Rows from block 3 of the text encoder of a small contrastive image-text model, named by matrix and row number. Rows with one number belong to one neuron. Each number is 128 + 32 x the weight over its row's rms, rounded and kept within 0 to 255. All counts start at 0.
After each neuron's rows are labels from the 100 texts, of 14848, where the neuron reaches its highest value: "fires on" is the input token at the peak. Only what is clearly more common there than usual is listed. The data: photos with spoken descriptions (Open Images, Localized Narratives). In brackets: how many of the 100.
# fc1: MLP up (text_encoder.blocks.3.mlp.fc1.weight, 256x128), inputs 64-127
# fc2: MLP down (text_encoder.blocks.3.mlp.fc2.weight, 128x256, transposed), outputs 64-127

fc1.103 [113 166 132 124  63 126 123  86 153  83 170 133 143 150 164 106 151 109 154  96  98 180 137 190 153  96  99 163 131 152  92 121 171 105  75 125 153 103 116  72 108 120 153 148 157  89 119 117 118 120 120  91 109  90 153 123 172 150  98 157 139  84 150 119]
fc2.103 [ 47 147  41 140 120 144 222 151 145  98  45  98  96 203 142 129 108 110 132 127 123 118  95 125  92 123 118 190 183 165 115 116 171 139 157  90 150 158 137 102 154 115  83 139 102 156 144 128 168 132 126 151 159 143 121 117 103 151 147 132 133 113 105 109]
fires on: "in" (12); "is" (8); "are" (7)

fc1.115 [ 23 139 170 124  85 102 158 155 122 145 124 186 130  94 123  86 147 110 131 156 118 114  98  74 167  93 119 101 134  91 136  66 143 151 163  84 145 121 140  92 145 136 124 129 109 161 122  98 170 151  68  84 104  91 156 124 110 160 170 146 179 123 131 114]
fc2.115 [167  82 134  99 127  74 132 148 166 139 177 118 112  72 176  89  90 128 132  91 121 118 155  79 159  93 140 145 155 117 163 145 126 130 160 183  96  77  95 140  56  57 163 137 142 168 151 155 111 137 169 131 103 154  80 161 107  92  75 131 138 151 103 144]
fires on: "people" (13); "is" (9); "we" (7)

fc1.48 [ 79 134 158 125 106  80 178 107 131 109 144 113 172  67 149  81  96 155 123 180 106 173 128 153  92 183  87  88 137 138 162  88 181 125  83 173  65 102 101 131 102  84 115 137 155 157 136 143 132 149 128 124 168  73 119 147  47 133 120 165 120 130 114 149]
fc2.48 [ 78 140 110 134 173  93  96  68 127 124 109 106 130 149 199 158 113 104 125 178 160 155 134 121  79 126 124 159 110  71 200 159  94 127 123 183 134 149 149 168  96 151 143 140 163 157 131 116 129 157 205 128 162  98 135 109 141 144  97 195 167 140 128  98]
fires on: "people" (38)

fc1.215 [112 168 192 163  93 139 105 131 148 123 144 156  95 192 122 131 159 115 143 146 184 144 149 116 133 112 150 104 145 127 144 133 119 201 124 117 162 156 114 167 128 135 156 147 172 120 119 145 132 168 217 115 138 175 119 106 125 166 154 151 170 141 117 129]
fc2.215 [191 136 191 162 108 159 122 121 119 173  87 138  97 144  51  82 108 137 101 144 133 119 155 162 139 165 156 192  95  98 124 129 107 148 173 120 102 115 158 116 164 107 107 145 105 122 168 126 123 142  91 126 141 103 157 128 102 121 107 141 148 111 104  76]
fires on: "and" (9); "back" (7)

fc1.62 [ 71 139 167 146 112 127 138 160 151  97 102 150 127 119 121  90 125 141  90 174 140 122 150 164 108 108 147  80  77  90 128  92 141 193 109 128  69  96 163 128 129 151 134 131  64 129 116 167 137  74  81 136 139 136 151 113 109 128 133  51 171 212  80  65]
fc2.62 [ 83 156 171 135 190 126 102 104 105 151 132 101 119 137 129 114 118  47 116 138 205 108 127 157  34 201 154 147 126  95 124 136  81 122 195 157 146 165 113 164 137 163 138  91  91 133 149 118 133 143 123 108  71 105 187  96 108 161  99 142 133 136 156  77]
fires on: "<end>" (51)

fc1.132 [118 148 103 137  94 110 184 176 113 114 127 120 166 109  72 125 159 148  77 109  80  84  92 167 146 125 125 102 138 127  98 110 108 131  83 137 159 113 160 177  75 113 149 120 186 132 142 111 140 169 140 134 160  43 164 129  68 139 148  96 188 165 102 119]
fc2.132 [ 85 136 122 178 127  78 106 167  91 138 116 177 201 163 155 151 119 112 148 150 151 108 132 100 105 152 142 131 106  62 143  92 123 125 125 140 100 146 103  74 204 119 109  81 120 113 175 124  89 134  91 117 174 109 162 133 164 131 148 132  81 156 112 107]
fires on: "<end>" (20); "." (11); "is" (10)

fc1.82 [149 164 128  91 200 187 176  66 170 137  78 162 144 184  85 121 127 152 182  71 123 164 141 158  75 130 146 159 119 164 169 116 136  93 138  90 129 130 101 164  97 137 149 103 119 102 132 153 109 166 156 148 167 146 118 138 165 155 160 116 178 130 151 112]
fc2.82 [131 112 122  95 150  89  81 109 107 126 192 133 135 142 151  97 151 128  61 122 103  53 136 176 108 146 122 102  87 144 131 160 158 136  87 168 159 174 113 152 128  75  92 137  98 172  96 139 200 142 178 175 188 162 155 153 122  68 152  78 172 136 110  81]
fires on: "and" (9)

fc1.114 [111  97 118 118 163 123 137 176 182 135 132 140 150 218 106  40 100 107 188  75 166  79 140 149 174 180  93 167 138 146 152 144 108 133 197 130 185 106 200 144 134  99 164 151  90 145 115 101 136 107 124 103 121  54 118 119  60 119 129 133  94 137  85 112]
fc2.114 [ 95 158 118 133 103 159 186 111  94 137  62 153 138  98 105 185 118  78 145 138 149 141 150 148 145 135 178 140 144 118 158 132 104  58 120  90 113 110 137  97  52 109 150 132 122 191 141 166 117 115  56 148 209 151 101 125 209 119 145  87 100 113 109 163]
fires on: "<end>" (19); "sky" (9); "on" (8)

fc1.130 [ 95 175 140 163  79 158 141 152 130 139 147 166 144  92 163 106 154 161 149 106 138 160 187 151 167  62 132 116 139  96 161 116  98 161 164  88 136 164 122  83 126 101 166 114 136 104  90 176 193  77 111 132  85 141 125 162 122 167 125 138 141 155 125 133]
fc2.130 [146 143  96  46 101  91 197 117 138  75 128  87 115 122 134 146 104 138  93 164  92 155  94  91 124 151 209 166 113 143 162 165 141 126 174 148 156  88 108 137 138 121  63 150 193 123 164 147 116 143 141 139 130 148 115 125 102 227 159 105 120 142 119  62]
fires on: "sky" (14)

fc1.239 [152 169 171 168 167 198 104 199 101 114 126 106 123 139 139 119  88 105 121 182 176 105 138 136 121 156 120 190 112 158 136 135 140 178 110 144 124  75 148 178 134 125 152 123 136 129 142 158  72 229 123 111 208 125 152 152 124 168 165 157  98 111 149 158]
fc2.239 [165 141 159 157 169 154 154 134 144 117 132  95  64 107  40 128 152 101  68 166  46  88 128 188  94 105 178 182 163  76 165 179 156 157 106  80 123 126 129  74  92  79 140  93 144 126 117 109  82 133 130 150  89 115 181 164 131 160 141 144 126  94 117  80]
fires on: "." (14); "top" (10); "and" (10); "banner" (10)

fc1.223 [ 74 136 178 153 145 207 140 132 144 106 126 135 118 105  93 118 111 163 147 144 133 110 112 160  81 118 160  80 132 150 106 176 133 106 138 101 152 111 140 201 110 115 138 121 157 163 138 151 142  55  95 183  69 139 153  87 127 143 111 139 178  86 133 148]
fc2.223 [126 111 111 118  96 119 115 182 142 178  60 173 168 132 131 122 139 100 137 123 149 111 175 156 152 158 128 208 146 135 107  84 147 156 153 115  84  95 126  85 119 103 114 151 132 191 138 134 111 144 153 117 114 164 154 131 123  61 158 143 114 154 154  66]
fires on: "cars" (24); "vehicles" (15); "chairs" (12)

fc1.240 [146 112 137 129 175 148 157 150 152  74 175  94 111 132 120 153 132 132 147 124 162 143 134  77 166 122  75 124 170 120 140 143  79 182 164 130 122  82 157 111 136 159 110 141 157 167  88 137 165 121 134 112 152 114 150 176  94 105 189 158 113  75 126 130]
fc2.240 [119 149 141  52  69 120 162 162 135 132 113 175 200 127  61 157  62 141 143 162 144 108 166 134 108 116 113 164 176 118  94 151 144 132 141 122 129  71  96 131 100 116 146 122  73 170 123 135  52 136  79  97 145  94 138 150 119 127 120 114 127 105 118  98]
fires on: "sky" (35); "light" (8)

fc1.243 [104 109 170 149 151  99 149 112 109 126 131 201 171 205 178 136 120 188  97 133 134 107 114 143 122  89 134 105 113  92 129 170  96 151  81  87 125 176 155 133 115 220 130  94 121 137 179 140  77 134 132  94 184 152 150 125 140 142 181 118 149 104 160 170]
fc2.243 [130 118 175 117 124 167 120 119  82 131  85 130  59 170 129 168  79  83 115 107 137 118 209 179 140 165 166 161 130 166  96 134  89 110 133 133 168 149 165  80  81 168  71 103 169 156 143  81 131 148 143 115 108  89 171 103 127 133 153 103 103 156 123  79]
fires on: "." (33); "buildings" (8); "many" (7)

fc1.148 [ 92 161 178  92 120 133 108 116 114 108  75 187 110 126 144  94 137 151 108 177 102 154 113  77 110 173 125 183 120 163  96 192  81 153 151  96 117 164 140 171 115 118 100  94 102 216  87 115 113 170 180 153 166 105 152 102 105 175 132 138 125 114 221 116]
fc2.148 [139 159 100 101 116 143 123 127 135 176 134 141 108  74 118  76 118 108  90 155  72 167 145  97  57 149 184  79 115 122 127  85 116  82 169 157 110 124 147 132 148 116  67 154 126 128 128 179 133  81 103 184 154  94  73 137  69 127 152 121 115 151 104 181]
fires on: "white" (15); "image" (9); "beside" (7); "side" (7)

fc1.43 [136 127 126 126 105 150 124 149 127 176 109 100 121 117 160 150 136 135  64 141 131 137 126 101 133 149 102 112 173 169 189  73 143 168 159 136 140 147 122 129 185 152 125 143 158 142  88 139 103 109 142 130 130 150 124 149 127 143 115 110  83 129 173 132]
fc2.43 [120 118 144 136 155 152  94 131 124 128 155 127 131  56 171 133 118 137 141 177 107 126 189 121  72 159 206 113 191 138 213 162 143 154 110 119  80 113 158 111 106 155 139  75 120  80 143 127 104 139 134 186 100 104  98 131 164 148 171 151 132 136 100 152]
fires on: "in" (12); "," (11); "there" (10); "see" (8)

fc1.237 [143 153  81 163 162  83 162 184  71 121 123 159 133 156 112  91 126 136  59 121 109 163 195 113 110 144 149 107 110 153 113 168  75 165 141 146 116  97 158 152 153 113 153 106  80 129 181 161 198 130 115 145 152 155 124 117 152 112 123 102 129 124 151 133]
fc2.237 [ 98 109 117 125 138 153 108  97 156  99 127 129 131 143 129 117 114 139 141 109 112  96  82 152 178 133  96 203 117 140 165 151 133  65 130 165 167 113 134 124  88  91  92 120  34 153 127 145  95 126 133 156 156 131 198 152 115 195 166 170 108 133 147 129]
fires on: "and" (13); "," (8); "<end>" (7)

fc1.122 [ 92 115 168 121 130 101 107 149 153 137 166 202  71 133  93  84 105 159 146  99 116 169  79 139 115  85 161 108 113 122 123 113 135 152 131 107 135 132 160 131 141 138 132 130 135 149  89 156 170 188  92  93  95 132 144 155 124 146 123 109 137 152 121  76]
fc2.122 [120 123  95 121 114 111 101 119  47 148  91  73 162 101  92 157 154  71 151 159 107 125 119 182 160 157 121 117 137 125 173 173 103 102 116 163  97 134 141 144  96 127 114 167  58 108 150 110 166  87 144 140 150 109 101 135 128 124 109 199 113 117  54 102]
fires on: "people" (62); "persons" (18); "crowd" (15)

fc1.155 [ 64 157 131 123 123 131 154 127 155 126  99 165  90 133 146 180 128 162 128 149  81 141 133 119  82 111 107 128 133 182 119  74  67 130  77 168 114 108 195 147 121  81 100  95  85 180 143 135  84 142 146 142  99 123 198 152 116 149 136 131 132  81 135 190]
fc2.155 [117  92  81 137 104 107 131 166 143 107 167 144 103 130 111 119 147 132  97 121  86  64 121 151 180 201 120 123 131 211 119  91 121 143 139 107  99 189 142 147 166 111 159  92  59 119 106 139  90 159 102 126 141 148 114 110  81 108 156  90 151  86 141 135]
fires on: "white" (100)

fc1.20 [187 169 141 144  82  67 144 104 139 167 122  98  96 166 142 168 156 134 131 107 167 195 151 177 169 107  74 121  89 158 195 160 206 118 108  86 129 133  97 107 147 158 226  78  88 153  91 118 139 103 146 147 139 144 114 152 111 105 163 161 132 108 104 131]
fc2.20 [ 81 154 131 115 149 110 127 135 112 114 203 145 122 157  81  56 146 122  87 200  81 110 151 144 109 149  90 142 134  78 141  98 125  82 155 137  84 172 151 109 144 159 102  82 160 144 152 175  89 116 150 105 140 193 153 123 136 123  84  94 150 109 124 118]
fires on: "sky" (14); "mountains" (10); "<end>" (8); "on" (7)

fc1.99 [166 145  97 151  90  87 120  72 123 182 160 117 141 203 165 114 132 159 125 124 113 148  90 196 185 119  65 132 157 133 112 117 141 157 116 180 150 155 178 146 137 110 170 147 156 152 130 109 120  55 168 145 148  87  97 184 162 144 102 191  97 118 112 166]
fc2.99 [151  88  69 104 142 106  90 178 153 150 131 210 179 105  87 123 127 146 133 124 153  99  97 130  61  78  97  85 145 117  91 109 125 124 108 103 140  94 152 137 130 189 162  69 112  97 134 149 125 116 204 111 149 111 101 160 135  95 146 156 122 177 158 167]
fires on: "sky" (35); "image" (35)

fc1.38 [129 171 157  78  52 102 156 140  93  99 171 181 118 242 163  90 121 157 121 155 122 163 187 187 120 150 101 101 127 134 149  96 153 110 153 134  90 125 158 129 124 104 157 125 156 124  74 139 148 101 167 183 128  71 100  80 131  80 100 123  87  58 137 126]
fc2.38 [113  93 132 120 117 137 113 161 148 109 152  76 114 108 208  91 131 150 115 156 113  99 148 156 112 121 200  87 141  92 118 126 130  80 157 160  79 170 158  83 147 128  80  83 169 150 130 154 189 152 146  76 123 134 108 169  85 117 130 121 102 128 117 166]
fires on: "sky" (51)

fc1.80 [127 122 103 149  87 151 131 121  83  91 184 124  82  70 127 132 161  99 139 105 106 122 144 107 101  56 168  27 166 176 118 120 107  97  63 122 100  83  94 105 143 170 163 118 179 148 135 115 104 160 175  66 115 169 168 125 152 102 152  93 151 156 116 119]
fc2.80 [142 130  65 131  98 144 168 192 157 148 143  98 168 121 125 159 163 125 170 145 137 111  87  51 142  98 180 106 132 131 105  95  84 131 129  82 206 116 104 108  71 113 118  78 146 203 195  97 143  93  59 189 190 148 132 108 161 110 172  81  76 152 200 120]
fires on: "road" (31); "." (17); "smoke" (8); "water" (8)