A small contrastive image-text model, trained from scratch.
Training: 13500 steps, batches of 256.
Data: 203450 training examples, 17.0 epochs.
Rows from block 3 of the text encoder of a small contrastive image-text model, named by matrix and row number. Rows with one number belong to one neuron. Each number is 128 + 32 x the weight over its row's rms, rounded and kept within 0 to 255. All counts start at 0.
After each neuron's rows are labels from the 100 texts, of 14848, where the neuron reaches its highest value: "fires on" is the input token at the peak. Only what is clearly more common there than usual is listed. The data: photos with spoken descriptions (Open Images, Localized Narratives). In brackets: how many of the 100.
# fc1: MLP up (text_encoder.blocks.3.mlp.fc1.weight, 256x128), inputs 64-127
# fc2: MLP down (text_encoder.blocks.3.mlp.fc2.weight, 128x256, transposed), outputs 64-127

fc1.144 [114 127 170 117 100 137  89 132 162 184 202 101 168 117  95 139 149 185 193 138  95 156 141 126 145 136 205 137  98 156 151 137  69 137 100 108  84 157 117 143  93 164  71 101 132 155 124 106 178 109 114 168 134 128 159 186 128 161 127 154 153 133 151 130]
fc2.144 [162 123 124  73 197  90  88 134 179 151 179  94 107 163 143 106 133 170 105 137 126 136 123 141 107 140 122  93 161  86 112 140  94 123  70 141 110  94 124 134 184 135 145 198 123 131  72  99 101  98 138 141 124 139 127  85 132 148 168 144 127 205 158  82]
fires on: "lights" (64)

fc1.44 [148 116 133 173 141  85 127 113 161 169  92 111 107 143 115 140 144 107 141  83 130  91 137  65 160 140 119  77 152 176 153 203 121 135 141 101 130 121 128 175 152 187 105 176 115 174  72 153 167 119 113 165 122 117 170 194  89 135 128 175 114 131 171 152]
fc2.44 [172 142 126 111  55 114 119 106 132 132 116 113  60 115  91  88 102  90 156  90 136 140 143 134 126 109  95 189 168 146 119 120  92 115 130 161 143 112 119  98  67 160 136 158  89 165 198 118  90  98 118 122 127 152 166 212 147 128 119 163 115 135 149 100]
fires on: "." (17); "blurred" (13); "see" (9); "<end>" (9)

fc1.255 [ 71 157 127 135 111 114  94 116 139 119 119  93 100 116 131 122 123 115 103 117 105 163 197 134 163 173  83  69  95 195 124 116 152  96  95  75 109 119 149 169  57 115 126 128 119 157 122  92 144 116  95 114 118 131 131 140 152 148 128 133  86 153 171  56]
fc2.255 [150  88 116 112 103 161  79 126  89 165  90  77 171  73 112 109 137 168 117 124 122 133 139 135 175 167 174 148  99  77  85  56 118 105 147 207 121 137 132  56 184 141 169 131  94 131  67 159 110 127 201 104 121 156  95 173 174 105 109 151 112 124 103 108]
fires on: "<end>" (36)

fc1.21 [ 86 175 107 101 161 155 131  87 164 104 120  78  82  91  94 129 199 116 123  53 127 130 102 148 120 119 100  99 173 198 127 133 151 160 136 139 161 136 153 151 115 143  85  79 153 186 123 127  80 218 134  64 148 114 137 190  92 133 121 157 125 172 125  94]
fc2.21 [111 144 158 119  76 122 151 154  98 152 119 177 121 144 189 140  73 172 115  78  76 153 136 111  89 130 140 140 141 124  88 156 153 194 129 128 125  69 154 178 121 175 100 170 113 151 124 143 132 113 149 113 162 149 118 128 140 141  96 118 119 147 125 138]
fires on: "water" (18); "<end>" (11)

fc1.111 [134 134 120 122 152 138 229 167 187  75 140  99  91  71 119 146 152 174 136 141 149 103 134 103 163 140 139  81 161 100 169  73 152 161 119 133 150 135 132  90 155  77 149 124 110 107 106 101 184  79 160 113  85 127  88 102 156 122 150 143 113  61 146 139]
fc2.111 [174 138  67 110 104 157 131 153  69 130 133 176  97 136 132  94 162 112 106 140 121 133 133 135 117  84 138 141 116 168 192 143 164 155 136 156 136 137 143 201 144 145 129 110  86 111 107 124  92 195 117  69  71 161 122 123 160 130 106 138 143 113  87 127]
fires on: "them" (13); "are" (12); "horses" (8); "clothes" (7)

fc1.216 [117 152 105 222 121 133 115 121 102 135 181 149 146 114  67 119 138 109 108  95 146 171 122 142 135 120 161  67 150 173 142 176 130 121  97  88 114 142 177 157  76 138 141 139 102 127 131  92  92 137 131 129  89  99 102 176 139 131 112 185 120  74 122 147]
fc2.216 [155 117 133 133 124 178 106 148 123 149 133 109 124  76 155 159 144 114 111 136 114 108 112 109 103 100 183 154  93  63 137 142 123 128 121 158 200 152  82 127 108  71 189 151 135 121 136 109  84 126 120 173 140 135 103 161 164 121 137 160 128  98  92 180]
fires on: "grass" (40); "plants" (11); "leaves" (10); "plant" (9)

fc1.220 [ 58 116 129 136 122 149 146 180  90 120 113 196 124  75 110 114  57 180 119 141 136 140 130 143  98 171 217  99 157  96  95 103 153 180 156 145 139 116 155 149  96 119  86 189 129 179 121 161  93 124 145 119 109 119 130 117 118 129 153 145 113 100  95 129]
fc2.220 [ 80 154 120 161 191 185 118 106 144 101  92 130 150  81 134 116 175 160  97 129 159 157 150 129 109 219 136 141 134 120 108 110 137 132 134 184 122 105 147 122 128 134  89 116 104  96 117 115 116 165  68  98  86 117  92  54 134 122 117 150 149  94  67  97]
fires on: "grass" (49)

fc1.253 [129 137  93  97  76 104 142 151  95 107 141 133 182 123  98 152 134 131 154  49  86 112 150 159 207 106 125  42 136 139 142 149 130 161  95 145 120  68  42 146 169 138 114  98  84 111 135 138 131 129 151  81 164 132 117 192 129 117 173  70 114 119 127 134]
fc2.253 [168 134 120 118 111 101  90 112  84  43  95 179  86 118 121  95 132 131  90 129 185 226 135 132 124 132 137 184 133 116  76  83 118  85 165 174  87 179 175 128 185 160 163 108 119 150  68 128 122 142 106 104 105  90 155 117 192 128 142 112 110 141 114  89]
fires on: "." (31); "and" (10); "wheel" (8)

fc1.175 [ 84 169 125 163 127 115 171 142 109 130 117 132 103 115 202 156 104 195  95 154  90 131 102 140 145  87 132  91 167 164 120 204 167 127 178 126 186 122 133 100 157 158 136 135  87 142 129 140  93 145 133 149 121 101  92 116 127  95 109 164 114  60 112  99]
fc2.175 [ 54 174  94  87  94 155  76 111 113 147 175 106 153 125 151  67 143 133 167 152 166 137 124 177 157 124  93 109  87 123 126  80 103 112 166 105 125 135 130 175 139 106 126  74 133  92 132 139 116 137  61 127 146 144 146 152 124 147 105  94 155 203 153 173]
fires on: "." (12); "many" (9); "people" (7)

fc1.108 [ 79 136 154 146 209  67 162 131 126 128  93  99 122  93 105 113 111  95 133 119 112 118 164 126 184 158 104  95 214  92  81 126 119 120  76 140 170 137 113 175 148 137 156 135 120 111 126  90 118  50 154 144 134 112 111 165  97 118 118 105 166 204 128 153]
fc2.108 [131  98 194 100 108 164  67 133 108 109 171 157 153 179 122  79 172 137 108 166 140 129  98 144  98 135 180 143 133  74 111 177  96 155 167  95 138 133 161 103 156 153 146  75 121  84 160 100  84 165 160 130 161 142 173 147 121 156 149 124 116 174  92 152]
fires on: "<end>" (46)

fc1.201 [107  88  90 181 104 148 149 127 167 130 107 200 131 124 134 118 146 173 152 153 142 113 144 213 122  78 103 111  87 138 139  93  74 115 171 149  96 107 129 119 142 125 122 101  98 162 119 178 123  89 160  97 167 108 156  72  96 128 112 168 158 107 169 103]
fc2.201 [146 188 112 158 102  97 112 117 156 172 144 112  65 206  92 155  54  90 131 185 102 173 104 110  95 186 154 169 157 159 120 142 175 178 119 140 118  96  54 138 149 151 135 141 156 130 103  97 179 110 160 162 127  81 142 108 151 116 125 106 102 157 144 163]
fires on: "<end>" (12); "sky" (11)

fc1.181 [108 183 150 120  99 152 130 130 127 126 187 159 178 122 178 148 113 145 147 126 108 192 193 142  98 127 152 119  99 107  99 129  80 130 123 140 112 196 161 137  88 152 141 100 103 116 110 103 128 118 161 196  78  92 183 121 153 132  70 179  78 166 129 173]
fc2.181 [103 125 123 186 113 211 117 131 119  83 108  82 130  84 108 141 158 108 170 108  78 102 101 142 118 121 157 172  76 139  74 102 139  35 173 115 124 145 140 110 132 149 112 176 106 109 139 121  96 106 108 121 141 174 108 135 187  75 164 147  83 143 142 106]
fires on: "grass" (89); "ground" (7)

fc1.91 [100  89 124 191 156 154 138 111 149 135 108 130  41 100  99 147 113 148  63 139  81  89 142 105 119 172 141  56 134 166 102 173 108 185 121 119  95 125 136 151 168 152 145 185 102 140 124 148 145  75  97 130 101  99 151 128 119  81 157 155 155 164 133  70]
fc2.91 [128 135 172  91 154 123 113  93 108 139 156  96 164 164 116 142 179  58 144 171 120  69  88 179 103 140 159 146 190 125 147 134  90  91 154  90  84 112 154 168  71 211 151 149 147 112 114 132 176 148  66 179 134 142 123 161 164 177 164 151 111 123  86  41]
fires on: "is" (19); "can" (7); "see" (7)

fc1.231 [107 131  72 141 161 172 140 130 118  93 146 152 124 146  86 148 150 102 172 164 156 178 127 123  81 110 174  93 106  75 101 204 102  78 104 139  93 120 209 113  83  38 142 121 152 129 141  85 115 104 139 152  94 100 143 125  91 113 127 164 169 130 131 140]
fc2.231 [125  88 140 160 116 196 121 155 111 117 112  96 129  73 100 119 154 119 146 137  60  85 102 136 150 161 153 212 105 109 136 169 168  78 125  91 153 139 146 155  79 137 115 214 129 125 142 138 107 112  92  93 101 129  82 111 181  89 136 171  76 116  81 115]
fires on: "grass" (97)

fc1.206 [111 140 145  81  84 157  79  99 170 159 181 145 108 139  97 110 143 116 183 139 126  77 134 171 107 135 128 171  92 129 148  68 102 104  79 114 120 119 115 134  66 124 126 144 146 117 150 114 126 118 105 169 126 103 111  88 142 138 109 131 120  84 137 160]
fc2.206 [157 104 122  91 150 150  89  87 142 161 132 126 109 130 148  92 127 150 107  92 142 135 147  93  71  27 166 113 174  87 180 170 105 115 119 180 101 118 149  27 113  94  99 152  74 126 183 130 135 109 182 123 179 129 124 129 212 165 181 146 110 133 126 111]
fires on: "lights" (74); "grass" (8)

fc1.158 [148 154 150 132 113 141 180 118  77 150 124 210 153 100 142 138 136 196  92 130  81 112 164 129 179 114 149 130 124 148 180 133 166 144 153 152 108 146  92 161 109 126 120 118 183 173 159 145 132  79 178 167 110  42 105  95  66 110  62 122  91  86 107  77]
fc2.158 [147 122  88 161 121 127  35 124 114 108  97 136 134 138 169  57 153 119 159 108 135 120 136 130 114 141 137 108 151 131  81 149 107 102 118 103 124 102 148 135 119  87 130 141  71 112 125 176 110 135 122 166 108 191 120  77 126 127 117 186 148 180 124 110]
fires on: "<end>" (7); "object" (7)

fc1.107 [158 149 111 171 108 142 103 135 169 124 128 153 140 123 111  54 230 200 158 109 101 108  94  94 105 119 123 155 110 135  81 126 119 125 144 142 169 157 111 130 157 180 130 126 135 154 114 114  83 143 146  93 194  94  93 145 123 126 134 135 142  87 161 122]
fc2.107 [135  89 132 121 204  84 138 149  95  96 155 117 168 133 114 132  96 122 153 110 124 101 130 140 125 134 173 171 182 119 122 148 108 143  70 104 128  76  92  90 168 145 168  97  85 189 108 158 196 164  99 106 133 110 102 172 163  86 102  94  74 154 167 119]
fires on: "," (14); "see" (8); "on" (7)

fc1.119 [190 130 137 116 162  89 113 132 141  99 134 190 132 120 149 140 145 178 172  85 118 128 160 116 126  82 185  78  77 119 134 143 169 133 151 135 146 146 102 129 115  88  98  91 109 126 124 141 111 102 146 178 159 111 127 140 156 140  81 181 126 148 169 122]
fc2.119 [148 144  81  79  67 149 112  84  72 178  54  59 159  91 134 138 140  97 114  93 143 120 160 112 188 118 117 125 165 142  98 180 161 103 110 137 132 121 138 136  99 162 161 130 136  91  85  67 128  69 128  97 174 119 130  94 119 182 142 128 156 108 137 183]
fires on: "," (8); "on" (8); "men" (7)

fc1.36 [ 35  98 118 149 152 126 138 186 142 127 100  56 123 101  92 168 187 105 131 147  81  93 113 118 129 113 130  97 175 153 137 150 159 121 123 157 146 103 195 123 112 156 162 154 145  95 122 116 117 109 152 165  95 167  90 164 125 133 131  31 176 104 131 193]
fc2.36 [146 153 116  86 116  97  77 159  97 142 152 136 100 144 215 138 145 139 152 157 130 121 148 182 155 143 122 170 139 148 138 123 146 221 140 109  90 124 106 117 191 105 194 166 106 117 126 106 149 127 105 127 171 142 119 139 125 176  98 154 104  76 148 133]
fires on: "<end>" (25); "." (21); "color" (7)

fc1.113 [ 95 113 146 115 128 129 104 145 203 187 171 103 164  83 126  90 147 128 133 118 199 149 175 149 143 161 168 137 116 152 131 111  88 163 181 137 149 105 134 118 117 152  95 113  67 126 160 215 170 135 125 121 158 101 122 130 125 174 120 135 187 142 131 113]
fc2.113 [180  87 120 128 132 101 106 141 141 125  98 109 137 123 143 113 126  73  88 103 123  50 164  80  66 144 103 121 173 125 165 156 147 123  55 139  85 149  87  86 113 153 111 179 152 102  83 168 183 140 117 138  78 168 145 116  83 148 141 134 123 136 133 128]
fires on: "<end>" (30)

fc1.112 [ 52 145 114 150 116 184 143 140 167  86 145 186 107 161  69 198 179 160 100 101 154 131  67 120 117 124 131 140 111  97 106 115 112 113 113 111 157 158 127 117 121  82 133 125 176 150 122  75 114 155  85 109  65 157 159  64 159  95 112  96 106 186 123 157]
fc2.112 [155 169 116 112 155 170 102 141  68 144 139 168  89 112  66 181 132 132 166 159 106 173 165 193 114 139 153 174 119 103 117 125 140 155 129 100 111  75 128  99 147 129 184 146 150 181 114 132 139 202 124 149  75 139 117 139 142 119 147 176 114 115  98 113]
fires on: "<end>" (13); "bottom" (8)

fc1.76 [109  61 130 186  86 149 169 169  98 116 163 100  94  85 137 121 144 164  94 160 195 117 153  69 124 150 121 137  65 117 125 133 159 152 171 115 122 166 102 120 144 151 144 143 138 110 140 137  60 145 114 122 172 120 149 117 119 148 131 132  81 132 135 168]
fc2.76 [149 114  78 137 142 117 181 137 117 122 163 125 108  81  77 189 171 145 124 106  52 169 120 166 125 186  56 135 130 134 125 159 172 127 132 153 129 115 135 125 167  93 159 158  81 103 147 118 124 145 131 124 135 162 179  91 125 163 150 126 152 148 129 148]
fires on: "them" (29); "smiling" (16); "and" (14)